Weights of a small encoder-decoder audio transcriber.
Model: 13.7M parameters, log mel input, encoder arch tdnn, encoder norm batchnorm, encoder activation gelu, encoder widths [256], decoder width 256, decoder layers 8, decoder norm layernorm, decoder activation quick_gelu.
Training: soap at rate 0.0034, batches of 64.
Rows from block 2 of the text decoder, named by matrix and row number. Rows with one number belong to one attention dimension. Each number is 128 + 24 x the weight over its row's rms, rounded and kept within 0 to 255. All counts start at 0. Numbers have three digits each. After the name is the row's rms in percent of the matrix's.
# q: attention query (decoder.blocks.2.attn.q.weight, 240x256), inputs 0-127
# k: attention key (decoder.blocks.2.attn.k.weight, 240x256), inputs 0-127
q.182 102:083137129154110129151072140099099132132105162118143117149118140135095113150060135113078094159132145130138136131132151135115071120130106119152105120109131154078098096094141149119128116114143145137079114132145160154115167091146115111135117155150118157098163112129113147145115130105116089152104156160157125124113156113108130178144151113147127176169142098140156125122138191138115115087122
k.182 104:106143151119123140106117103133147157165107140150143128135149125099094189105119111148088148138116141136123141058112152135131144121124146128139132135186146145097096079132145122149107152111122120158139121138115108144136130127158098114162130104114104118111161134120091138121156075142120161158126090124125102056152147094095144148113084132096104136134091077110157189133108125118158136130124
q.183 087:138150137105145082120113129115103101153135125139128141159113163087128130114107125159151125126144141120122110154142087118112153157096133130136129135164120171131086112084134111086143120125111160123171140155133125144147155147142170123134104120173091134144152139141151166125132148128125111136156103090155176144148083133128131123144125135139100100140113133117111152116156143123137130142088
k.183 090:101128128158107160145109128108117134144108160124100161124091124122100134118158105118145159124114130157113141111135130128116125145163179130139142134100107174147121124166094157131122102141121141159100106141110124158166144134117130162100128123121154144147074138112134142157120159150137158068149118154139114148111092131143119136106124152111131132153158164132138138117151112097135123114131
q.184 104:120144128118133117122136124163154077087132111112116114101138177073135140168144125094122138150122169108141133158124113077106091096133134132154123104148116127108154101127110138112133144140130160118146122151170138083096143103112113144101089111151120128113135100181115124127129137120140104154081163138118173110139149111120105127128170146072160126134168111097159133118154154128134119092182
k.184 109:146120119150150173124169123088122129137125176116120133165161197155107121108084113127120154117116154144139123125112147150137119136152129099144132119141205140094154123120175118138128167094197144133115120111125153176131124121160125104116170142048156131127126111149139162103171144089106132137099170122110157111178131113119156132102100127128119114151130102132132136150115127119159171144132
q.185 106:152137139141129155159168113161123120159144170122128147116141110197155097102141167128134167127127123119164111144119095134136105121133118106139129144093127105115151100176134111136101126162110144124169141121129130083114139143105089102125125162079100068096160114139177069114112141134113119109139123119143117127107121140192147084118130144136100111119127152124099061086106131097122144106134
k.185 095:162105143115118118110129138141103126114154125136128140148139115109189120151132146124125096127143114105141134153105123063145116156119105125117100181140139124196138117094101107127121141182108124117128145132151148116160126125100144148092168159129108126143100124158096124095081167062130106171129144123169139167144135097186145110158168141108128139095114153101134129144106176115096119152149
q.186 095:114165133109147077134085086195080138126133136123143117107165139127112133087120134105137134119125105118089115137168155103106139143119107108131103143103154180140142141139134132150130146171146164114132160192154083078091109146098125113115153107121125118133107117115153135078127125139179141136135138116120147213142112126137132106139112125107118120090151141129114131165129149125127137118152
k.186 085:100126123140123127193110154151121101132115179124124178150120168132124084099065115117121137161097101141178147112147149147117126115107116077139147190129158151158141144125139127133127139189116130132117139051128120123097121154111124107079161125120149097133138093150151154115122118129131134155122142167158087118150120124109117124119105144104145096167145127148128133106161125084101115083129
q.187 100:177091133100118110135142057137070154113145155128136118138140125119105135159129090121150134124131124113131123140117151157138136116147122118117146082108137088109115139159122065120114091127124132091142126123183133149161094130127131116138148096101126121149116114131096093136134152130121110145144122142135112120119115115088122150133102084168114148165094131146160055139083073163110165117092
k.187 103:162136095112117109102121140098121107119117103143120155117147058131162112131161131131116137108211131131120138122084069135093123124131117142097112157134144126177165135154109128119143075169100107108155139114116107124133104120115142145136085127151137108113124119086133124098119158113152122108170101092132134133117136141148121117149133110141173115102139161125110146082157140149111111133123
q.188 096:104139135117100115127137125099122131165111134115116139152079148124152138126095199119136143137149188163176115128122105080131100122114159140161132161134118090128123099124093131065107141103171143159080111135123113170127134131137101105156086146104146191147130152146112106135125133083111103125147131137138174126153120119158099131133139115116095131118138114109108162111155138135102130126050
k.188 093:111134116103166158122092147137118165178127125156123129123118138099151166173127060112115091128130079143097149099114149111172095136106134149113135116143116136137132118106132140113118184096122137123150128165127108124132086114119108141150137164150139130144130120136106161096151136125146151117133145135117124091165158124172108163132130174110166133138076127123126152163178111153131145130084
q.189 098:132141138152118159105107158115167148102128121128116112144099116104121154149118118143141089134149175138093120141089116132135123141105174148146090123154083142130129099158126110111099098113137082139099143120084135131101161118153081150128131150120138164126119132133086126144130109106157148123095127123103141136091153116106159119118139136148109159084127132141135142086124137147116126115098
k.189 096:147113125140072102131112148129127132099087142113138110098115098127094133106135106132112131104091117124088130105131098167156104123135150132130106086126116101104131127095143146108130179081149083142107114158104139130085142129118092110099116150092077120133148127119112100116111130136103123134040119145102121127131101134140156126122129144114126135099140153144083088151171140148136156112123
q.190 101:115088138113093124132157095107134124126198167163156099099135150124126129140125098169127116127097115116141122118135141203120137125159174136107077095099118084105129169131083119144127113092130129106151111119147105133136106123111131117111116137099129112153114149142087124153137100136099096128156136107157104119129087146103116138121117105112149140156100106095150130140098123152148115153155
k.190 100:138132094112155129121104160122174131128150120153128113126139103154109137105135126177198122150169135127151173123068132145112142102077140088118119100117102112158109128141121128094121135142104141146141162093092118148126156088154124151150131142117135118117117116127110167162129090119171132102155116143099128151106152132123129132129134156148105088112158160147104131141130147168107131097157
q.191 110:175057087174128119132142111120105136120133083165114107156125143142122154127089154170138126120134141122151110121118170176164140117143134116112107097139145103105136127154141114178151084136116108097122111152120130129154107132152110109140130118096162156139138142102140120132161150147115134089161134136109117098131092182129129140111114121141064131138108137149106060146113130102127157188125
k.191 104:104108107086129082136096105111156129095163088124158143099095098075148138159168112138111124128121141116133119147114116126157092153111106125113160079076082105141156156108107094122142118142138100112136113152113123119125115124105114147153124114103119156142077124063087138145165111120153117115116101119127148104119111158125157112150128115136127133112151163152101124150109139148146157109171
q.192 077:105128141088139154145110178114131141139150154105135119129145125171103134172104122138153123094155094136146103089169145116159132164133102100086151100099087178151102127103120118116138155129149139105079123138122126087127110127066102109103141177131077135136113119097162137154141154105135102132124139126104133133143113147138116155155139151114136130144125165142112117124113118129179122108119
k.192 081:136119091130136109163121084136131134150135106164098120119101131127129146076131139144163135145126155104132106163110128097120157105113113094144141157160160091118138116119147093139101175154139104157172150096065101148155138138159153125124108082102105096115142169101082129100163148146116168108118119096160136094130149097130133122143108083140113116098109144107152149122144112134154141111144