From a checkpoint of a small encoder-decoder audio transcriber: 13.7M parameters.
Rows from block 9 of the audio encoder of a small encoder-decoder audio transcriber, named by matrix and row number. Each number is 128 + 24 x the weight over its row's rms, rounded and kept within 0 to 255. All counts start at 0. Numbers have three digits each.
After each channel's rows are labels from the 100 clips, of 14976, where the channel reaches its highest value: "loudest" is the band of the loudest frequency at the time of the peak. Only what is clearly more common there than usual is listed. The data: read English sentences (LibriTTS-R).
# conv: pointwise conv (encoder.blocks.9.conv.weight, 256x256x1), inputs 0-85

conv.14:078154116145110106099160097135114111129132145102131101134107122125116138129112109148112084106107124120106186172143121126098144115061123088137136094110089110159105126103155145136160116101105155109135133125065185169160155128102121109122116165126105157142129138
loudest: 4000 to 8000 Hz

conv.99:155087165103115159168119088117118143108095122128115122143126171117102138078123134145120155111146117175125111165142133128118122107141120157125113106115124131137140130141120113087115112153123149091129087163109094069128138136154169161159182155136150149111116118
loudest: 500 to 1000 Hz

conv.4:089098110128099090112146122109049108124144120108119124133137125137146145154110109156164096101119152135120135136124106102150060127116124144131141123119106097138137156146086092110107145155134120116148127093109101134122082105114127119111132170136092170191129181
loudest: 250 to 500 Hz

conv.199:155132142149107140110109144122143133124110113141168133114096123122170166118136131125137153150123085097144118135141109098133128143142121156101150124121109169128124115124145136123133126127107107106119135101118143115117124150094087146136144156152077122105135131
loudest: 250 to 500 Hz

conv.26:126114152103157109135120105124127116145114147137148128128128113127112178141102145117069118074155115074144173112112124157120176142145131117134141121121132140136125156132102087148144121115121146186088137147111154082161132070118120091105147118131145179137107119
loudest: 250 to 500 Hz

conv.168:160111141126137130145144195117117161124096192117162088146099160093076097123124118071106184142141128148138108137140111117094134157162108165181175138152137124137151086116119134118128081112161135159102103120146154101107105156085127105158130130109103107148118132
loudest: 500 to 1000 Hz

conv.32:118089121117148121125105106090103120116140132153116134076115151135130141117196149152136175115136118085130119121114165163131137133131118141103104088076130097137136143125129097124112118121117148099136093138110118168124139138170070189176145135140086105138167111
loudest: 500 to 1000 Hz

conv.175:095091127103098131193096074071077133118132135108129137130165107135139133137160093142128133107141142130119148085116127089116141113154150170098140138112144136186104109169160128132097150106120113114127104127065122114137117145110122109120124127149158117122089128
loudest: 250 to 500 Hz

conv.84:131137089133125142100144124120119128158154129121120125127158162134132145192180114139157151100120133109168159113144097137136146148098113105071135147133170133152133093106189125120117136105130146099143111130184098138110148137128141155131116111099098119119157157
loudest: 4000 to 8000 Hz

conv.213:090180190155098118185111120109123122111093186116163132136142107130109138086158105083153146173112147141135131133128146117108138109127125151092124130146151095114130140152101175107080158103115112154126146134140108099145143080105162109101084093084155142113094177
loudest: 250 to 500 Hz

conv.2:136120108132142175093150150122123084115166124144108157145104087100101163120112110104120118100108113110105143111158145113154098095137156152130108117137115139113124130104088142100139155139127097149174097134119168111176146126159102148136130102128093160112154121
loudest: 250 to 500 Hz

conv.107:168086134064148128167125137126118104102156116140140158129153141124118130135106100187098079082176173158136091111111155132127121145147129126128144142132129127151125144143136117128130102130151140173149128128136137136121128161115148115134119146147152106122142135
loudest: 250 to 500 Hz

conv.185:115164088138130143098157125166146076139171120128086109108092154138136172074129129111120133135162134111108115166119093141100140131104118094100125082110110153112114089145129145137145086116108145119103116103154114147133079159132137117168091124116135133111128130
loudest: 4000 to 8000 Hz

conv.88:146102184144116104190145095091144054150086132120135124131115135190122110081155125129138127159105137147119142123115146154150114137099135140149100129120129131044136135143092125107126149140102135118099174118130132154109142089092119142148160145109117150119128114
loudest: 250 to 500 Hz

conv.9:111082124161077147148137139110125121124153155125106131152125122088107138108118111154122107149139136118088121114090133094106122102124136143130123106117132123148124102120126150128096120131144141118126106132145128106111113196134107110117101101117129104096123096
loudest: 250 to 500 Hz

conv.42:099134057108100123168140107133115152112130101124184132123175134103106154111086134157129113098127142088124134114098126138116134110105113116102092112130106076102136089124189110145112128134147143082127145132138106125128165089133140131130139167116125136127096136
loudest: 2000 to 4000 Hz

conv.19:153104151153122136167169121149134090092135152133135132171159100130139128132094114149141190164117158106129180135093128138076138134099127104104145115104195135084143151187148102110117078157136185146109106107130146094127126119121114114105081119120142095116124131
loudest: 4000 to 8000 Hz

conv.150:122127138150096122102098146127042100136142124133131118088130115110128141102122122107113117129139126139140142127114110132093129103126130111141126148145110118128100130098128114070102106087142145152122135145116148130161138125069138114118096137175088129123111085
loudest: 4000 to 8000 Hz

conv.89:183115180113115137145125111098121180107167139158135113123126167103143131126099135123119117114152121120132121128094136131109131162102126108168099090149137127102139140110154120121118130133109142126101100128135114066110043140135086212118123109149159082105115108
loudest: 500 to 1000 Hz

conv.180:129144109107131124118113096098113121139142153104141097123124132177136124174091149102122131159120093129148170110127133119126134125120125115134135093135130108098123105088131108154122137125106116140135139133145156154141140155169101081125076127123129115094139125
loudest: 250 to 500 Hz

conv.134:101123127108139136063170175130086088151137109123124128122119102195166094131169110097131191102144153074176149134140097125123149114114147130094132149130124132113087100126132139137102115128108106144098096083105153156096093130132123090117066143123115095083110136
loudest: 250 to 500 Hz

conv.127:104177111150108132111147129103133116178161112147108102126102140156140141222106102122122180131109136131099136105146171100124103133200122107101127149146128114140109144106082102121094130104137098159130096105142144108132099089154125125131068172109086117134125139
loudest: 250 to 500 Hz

conv.90:158184156155125110099088132107108142138127129093117108127135109133157161163104150117160112137167077130165117111132162102125150116120123165143151124121068119110183137138104100125140159096140106108107108132087116119104093150104151166127160117129122122112154134
loudest: 250 to 500 Hz

conv.92:129136139103184124144120118121125148102137113138086148102165090150149124159183119104125163121141087117094137147092130111097078129171111120108106154085100113157108130128124132153122103111145137093121109105100091158124105112136117153114111148150089117124099128
loudest: 250 to 500 Hz

conv.20:097126128095120120094108133102110153138116155116136146131125159144109114159150146155168127122154141116146138116162128112124105078107143103111182119120116094153119139134115087087124145148122134182135136090154154111138073123126116134139113125099113142190141147
loudest: 500 to 1000 Hz

conv.22:125093099093127166105116057050103081156104149117154127101153126139128137095158138111134132102135150106145120175107086114112122077085157123106132089153154129121140142108137144188158123140136142132120120105116111137129090098119115110123142098113175132130147176
loudest: 250 to 500 Hz

conv.170:137182122145122180131072166168151135164152089134168126109179121118150149141119128105124192153149110125145168138140123121129151148150108115132134111100103138120137117138124098151118175124132107130161086129125080094120122111114180130177109158120121121116096154
loudest: 250 to 500 Hz

conv.173:134134116141119157129148140122111125139140183166166123139147127146121133136097092124108145101115127090138144148105100169108137146108120107115173126096155137104156098156122116135136105183133120201090095121103127147126132105104097156161095114132181139146181124
loudest: 500 to 1000 Hz

conv.25:129122110125122136091108126092116112112109091092077085134096125108133115140116134164111113106129125131147107088132160121129114132148119108129125124078090091162123160090116131153144131135081157099129187129153142130115138099122156086112122177124150103167082127
loudest: 4000 to 8000 Hz

conv.230:130095121136120180143143129111118117119094131046143185152134166136160150171169157109131114116128139133116121149121135128094126125149106125135138169176122154140144169104106098094100166162121160126111133115157122141128124140121157092136125139136119144109123082
loudest: 250 to 500 Hz

conv.7:132073107103127118121101179110136116114111149109134146132134134160142119133111126087108127160152126108113153111134118137124164110112122123110130129140131124173099162095119108132079110142081112126144125119119168126112114106114071083092124124138126134135129142
loudest: 500 to 1000 Hz

conv.30:147109121129138132127105139124155124144107108135121115138165116127136166168102132120120150135107111108121153143112164097137136107142148117122114128134145092175153227146128145104121176117106108144245127112118145160126130137151172112124124169118110115116148192
loudest: 250 to 500 Hz

conv.114:155093135095132187108112133165140130131164149066133128116144092119142170152096105111120120145108175140090146058133121131120152134150126137154159153127213131118076157128099142116118116083138120153144125145175130163141151126137127124120109120107104126133121084
loudest: 250 to 500 Hz

conv.68:106130115119152138129136099104121078116115108123107114115118134098136126114108132153166152126144139165113125174125122133133126116117111111152166134136169130126119134139103134127094157139112228113157121087128123113118136125130173033108094163133127142152107141
loudest: 4000 to 8000 Hz

conv.157:170123123149152125133108111129146131127105135132092124114132104107122123141157151172170119122125150129107109119108155095184116166135142113121155147136148085135094133125094115131131105148129119131126122131131103114132121104150132111120115153146149091174117135
loudest: 500 to 1000 Hz

conv.144:130136111144109120147133074165119093114125074146096146123102145120133168120103122129123165103108113111145062137132149134115095139135149100112139124095124119119092125082129116102077123120132143156140160117139146125120122123138161131107073141130080153133112106
loudest: 250 to 500 Hz

conv.225:076116143104117130112144146125134127108121108129142115120151103121136163119117114138123114170119090150086143118137115102138112125108183164105167099125087109084161127098101149159171105164092095120139106098095119174152127164125159154129126142081147124116104119
loudest: 250 to 500 Hz

conv.214:112095155134141133143113138164144127084128159105120114094107104120131134146086125137091116175090135149124114144119167096127065129149135134135150142065136159170091132120128116136158165125138098147133135116136130121134187180125068148140105113121084146150081108
loudest: 250 to 500 Hz

conv.207:138106146133150107123136112157083140127124160136189144089181150148127123121109098175131112100134132137127082091121122135125102141131125105120144150096133119134165132137099123120126146120148105128125106138094118113136124171140113143116121060102138112146133137
loudest: 250 to 500 Hz

conv.18:129094142120157110153076125150135128127113098133115170125157133112099136143139171133144099113169095125135194112116124129149105109106136122137183133163088149126185112109118151147106135099114151108117152079089106112123153172118147120145085111130118113089144129
loudest: 250 to 500 Hz

conv.151:147144119121152114131132131106132144114115134128112137104140107109127145123163110109129102135117142124098087086120128124116101103126153149117126166163107162120104137145055173121086146120128105138120108120134138093126135186107097134112175142166170089125166149
loudest: 500 to 1000 Hz