From a checkpoint of a small encoder-decoder audio transcriber.
Training: soap at rate 0.0034, 9900 steps, batches of 64.
Data: trained on read English sentences (LibriTTS-R), 15625 training examples, 40.6 epochs.
Rows from block 11 of the audio encoder of a small encoder-decoder audio transcriber, named by matrix and row number. Each number is 128 + 24 x the weight over its row's rms, rounded and kept within 0 to 255. All counts start at 0. Numbers have three digits each.
After each channel's rows are labels from the 100 clips, of 14976, where the channel reaches its highest value: "top examples" is what is common among them; "loudest band" is the band of the loudest frequency at the time of the peak. Only what is clearly more common there than usual is listed. The data: read English sentences (LibriTTS-R).
# conv: pointwise conv (encoder.blocks.11.conv.weight, 256x256x1), inputs 86-171

conv.6:123114131126122170092162090116112133086132094100123141112154128121135154137134123180131115127097128087127104133129170155214135140141128155069143124166149092150127168122147119140157127142101142142130116157098116103133163100141127177156124146124117160087060115
top examples: the word "to"
loudest band: 250 to 500 Hz

conv.32:142174111164092154153118151106086121121137133109130145184108124106134099113112107169129123128105193157140123117093171124136154150130157153108116138133156097079105092144143124130144117090174135155143106134188102153089154091104105124126132113144117133128173110
top examples: the word "not"
loudest band: 500 to 1000 Hz

conv.177:124103110119128191096148152133154120126105107134137073123114090145133114122140129112126229126140117119120121107106099124128143127133154103130119144175109153140126151156133153142111117198052120105133128123112136085124113134152148104097142127145120157104089123
top examples: the word "the"
loudest band: 500 to 1000 Hz

conv.40:146116106105148137137105123103117117138098113098125138106164170127132152096092202143149114103128108118106144107101172125119161157115089185169168105104133138141169166132143112168103127140089158120061106088124134107092130129125108095155126129143081172104193084
top examples: the word "be"
loudest band: 250 to 500 Hz

conv.143:117100177154077108134135093107078153110117129131110132175101144072123112101055115122080125131133148147120141102100126125136109130076102138140126145136133126094118096111139101128125145095114141148079127157132076132140113126148100127160114096119137198133143135
top examples: the word "her"
loudest band: 250 to 500 Hz

conv.146:110135140158132103138141129146124137116177094115106112090119137089113121185127122076164108130115114137138104129182134101108102125129126122151161072136103109140126108173102157147144150132082147116109136161133143144120129098169141093118141128159095126129118131
top examples: the word "said"; the word "for"
loudest band: 250 to 500 Hz

conv.182:132206110094115113131137094131087142146137141117148129108109131140166132076143116129097121102109141161106127119135129109108149116113134115142169135121182114136151152153073163126121091169129071149077134125123158097072087127130100135115165139128109121124164127
top examples: the word "must"
loudest band: 4000 to 8000 Hz

conv.200:107121097127129124105104157124104094162139159156100134126128153128181102118137129131091146118142091152089065089093130134125152100106104136117163060133146156136089157132137145173115142127105138142107122135106131118090139073108142089105164105145102121115130117
top examples: the word "was"
loudest band: 4000 to 8000 Hz

conv.41:109105121137161131136129147135106131139113133116122160154111128145122132136110138091133127065149134202127114079091139083136139159153127138096083117114100163161109131127105188115138132103100108136136154120129167176111164150121092147152147118132110118146124111
top examples: the word "no"
loudest band: 250 to 500 Hz

conv.162:122106124121132115122109157116115099137131145154174148141110150164128111120098117131113173130120161160118162142147138126138120139118177164128196091102117155126113101112113102123178122152167134162121192145112115117104110139078106116121182122142127118117097094
top examples: the word "i"; the word "that"; the word "not"
loudest band: 500 to 1000 Hz

conv.219:143162107146114137084138146129118121143149087053109121108159092082109123122127156129158080122132092099139124130142123127145140100096113125116169100166122132132143174141113141119166151120151135127132108140147106148110136121151141161110137119167125123179126150
top examples: the word "to"
loudest band: 4000 to 8000 Hz

conv.228:099138157132099167116138113121142147115144133117141116087156115105125139111109131142131138118128093095178110120169117086092111137122134174132141136136123137130151202109126149116134106133148127142145111104117126134118152144140087106126126136130133130145115098
top examples: the word "for"
loudest band: 250 to 500 Hz

conv.96:156078139141149128123123175063137137091126126071164153131095144166111120115148105120132144145158136091144175135086120074132134143130159121127114129126127128101118103142098118124138122134099090152120115133108140138107090117146106127116096098134128122145111129
top examples: the word "i"; the word "my"
loudest band: 500 to 1000 Hz

conv.199:086132153104127091138108116102111125117137108161131142140099122083114071110109114131086145117125143161142138074079144142131135107113136108114087116111135141130103080135132122096126152134146121082121168127145089118131134116120125098119185097187131141128118110
top examples: the word "his"
loudest band: 4000 to 8000 Hz

conv.123:122099131150169088116134170113131138152139091111143156178136130141097123101122168174138116128113128139171156114123128129062147121130145135137127132113135098127097082116113085166118127103142122155134088134114131147140146132156119111091138115099141108117170079
top examples: the word "that"
loudest band: 500 to 1000 Hz

conv.106:134136153095135106150130055143082130112124119135132084147147108154149153140123075133096139127119179109159129171128154117059151144096088121120154140121213152132138141125141125090113114160131149132094125103164116098139135129140135107118147107133130157108115106
top examples: the word "there"
loudest band: 250 to 500 Hz; 500 to 1000 Hz

conv.246:091123088162126127132119123170111112108118150144126132123086115145124103143082113093101090150137128177105110124105094124110133119122181102096130145085123151096137094161133143157137155123112167134140131144187120166084126094124102103097125118134110142141066126
top examples: the word "that"
loudest band: 500 to 1000 Hz

conv.202:110181107121140147101102125131144126119140149110125105133126135139163117157142140159140117138099167100102124132125123127127118119119186086163109082150127147099106114122118073087120105124122138127149118145109093125096108122080149122180115123145150128128114143
top examples: the word "i"; the word "but"
loudest band: 500 to 1000 Hz

conv.87:198134126095118159119122116127125145139105175094100167104136122136160099123144084116119150137134168110126102113052132100103177128122153158174126146103128116161113135142097129151157116103115087113122147099112126122133111141113120124118124114111134137150130186
top examples: the word "one"
loudest band: 500 to 1000 Hz

conv.242:134143110131148107108084119098144163189157139136126131145117095112131089126116155101106126133139106141112146137121107118108110111122135113159179139190135117134165131116066108115108117144153106126134132115148128145128107116124108109154142149157101118112095191
top examples: the word "to"
loudest band: 2000 to 4000 Hz; 4000 to 8000 Hz

conv.113:129162153117138124150150150147125138104138095090154119177156132132141120142119143082144178112146152155168140134090132065112162117141171098114092146140138168143138133148118105141131147124130097124124132136173095143108128097131141157154101119137123111099116152
top examples: the word "man"
loudest band: 500 to 1000 Hz

conv.212:131149167139091096149134136100115131107117133133137114179145165108100127134127135144169162158107180150170141150128140112124120137114100154106095210139147133109130106130124131103119112120130106176115118121135102112142155153156141126098114123126115122151154122
top examples: the word "she"
loudest band: 2000 to 4000 Hz

conv.151:132126130173122117138130109163138145113086074119107119103171140134112134138134143125116073155140118179155130112141126150104140120120105184102121116113120118154124086132132142137117104161148117092172134075153122108129113085102117143119109151147167143148175148
top examples: the word "must"
loudest band: 4000 to 8000 Hz

conv.76:084116121138153083136130131127093163166158102146161094090111125127102111160082100135136180126132133103107131149096136157134123130137174170116102131119166121143171111117115124110136093140195107108142124130137112107127113108127114116092100107139102127137123130
top examples: the word "was"; the word "not"; the word "it"; the word "could"
loudest band: 250 to 500 Hz

conv.132:143149141087130109128141141124100089091111086146115135148137112133136149114118134110104132097145140117125169108134147134116110155111105156143186113114139135142145135127128136115122109126114095162128120101145144122121145124102100121148126120121151237140127094
top examples: the word "with"
loudest band: 250 to 500 Hz

conv.54:118157145104137125131147126138102127133162154114084154090146152144129153139131093142084119131143070099164123156108089170133100146129121151152139139168159115157126091126161182117160119139120108136113142126088195135141118183159093128125151113120127111156109127
top examples: the word "you"
loudest band: 250 to 500 Hz

conv.216:104105138141113092154103155174142165101164120119154103168114124158112131190132111158100142160107126137132150131077102130132146145133138121136112134163091129124137136095097133095100122164097109134116185149117132131132121109115136082110129152146153161109162118
top examples: the word "all"
loudest band: 500 to 1000 Hz

conv.186:156127122161148112147155156159086124145091125161147192120154120124155143102125085120108160119170092159094149142107126123131125111101154140115132146107132162124112123113131101160125173075167137115121171139114158143089081178100152096080143119113089081154139124
top examples: the word "the"
loudest band: 250 to 500 Hz

conv.116:130105166125135133133128128141126089130125153143223151134165165122141113157122097123118173116137110111127101123118121116108128137148121145121100124147059115115156114075121103103133149139214111111110151103117111151132135171138109125144121110123096153104139103
top examples: the word "i"
loudest band: 250 to 500 Hz

conv.90:103110105129120147145125124068132101124140136104155093126126152123156148124113104126129144119167116138127120137143173092114112108129146144066141157152119131116103151094133169167155139130135130145143167114120142172165157162130119143144101154132089070117123125
top examples: the word "too"
loudest band: 250 to 500 Hz

conv.78:136121075098087086102164175101141131146099148136117122109140181153127153116093121120145128149131126098119112152134156135125119120137090166098161158116107113115116134082144111154138084149131159165110158108097129128141091080142096146100121120127082130137115120
top examples: the word "to"; the word "be"
loudest band: 250 to 500 Hz

conv.156:136088164127112099104114125116145188127099117127104155148094122127104103149122106098111152167100088109199105130134135130132147172147145138144144159116109088112084109152120134121115136124171162134105160144131143158111143141147116093107152137126159154136153124
top examples: the word "she"
loudest band: 2000 to 4000 Hz

conv.23:114113140128126115163150137121093151130149136133088176124111169133122159113144077186084113126157101135069157156155075109124138100160096130107136157139133129123101138104165151095107128121118113119084158101109167189138125089125088132100126113082126124144137123
top examples: the word "you"
loudest band: 250 to 500 Hz

conv.18:112134183127115163139146129132122167087146125152126120131128149129124132125130136152131134145156139131118096138098134130110098136166107114107129140105111136127117102118128118114132129129205140115120137115158107137135131086138157107194139132131125129134094102
top examples: the word "you"; the word "he"
loudest band: 250 to 500 Hz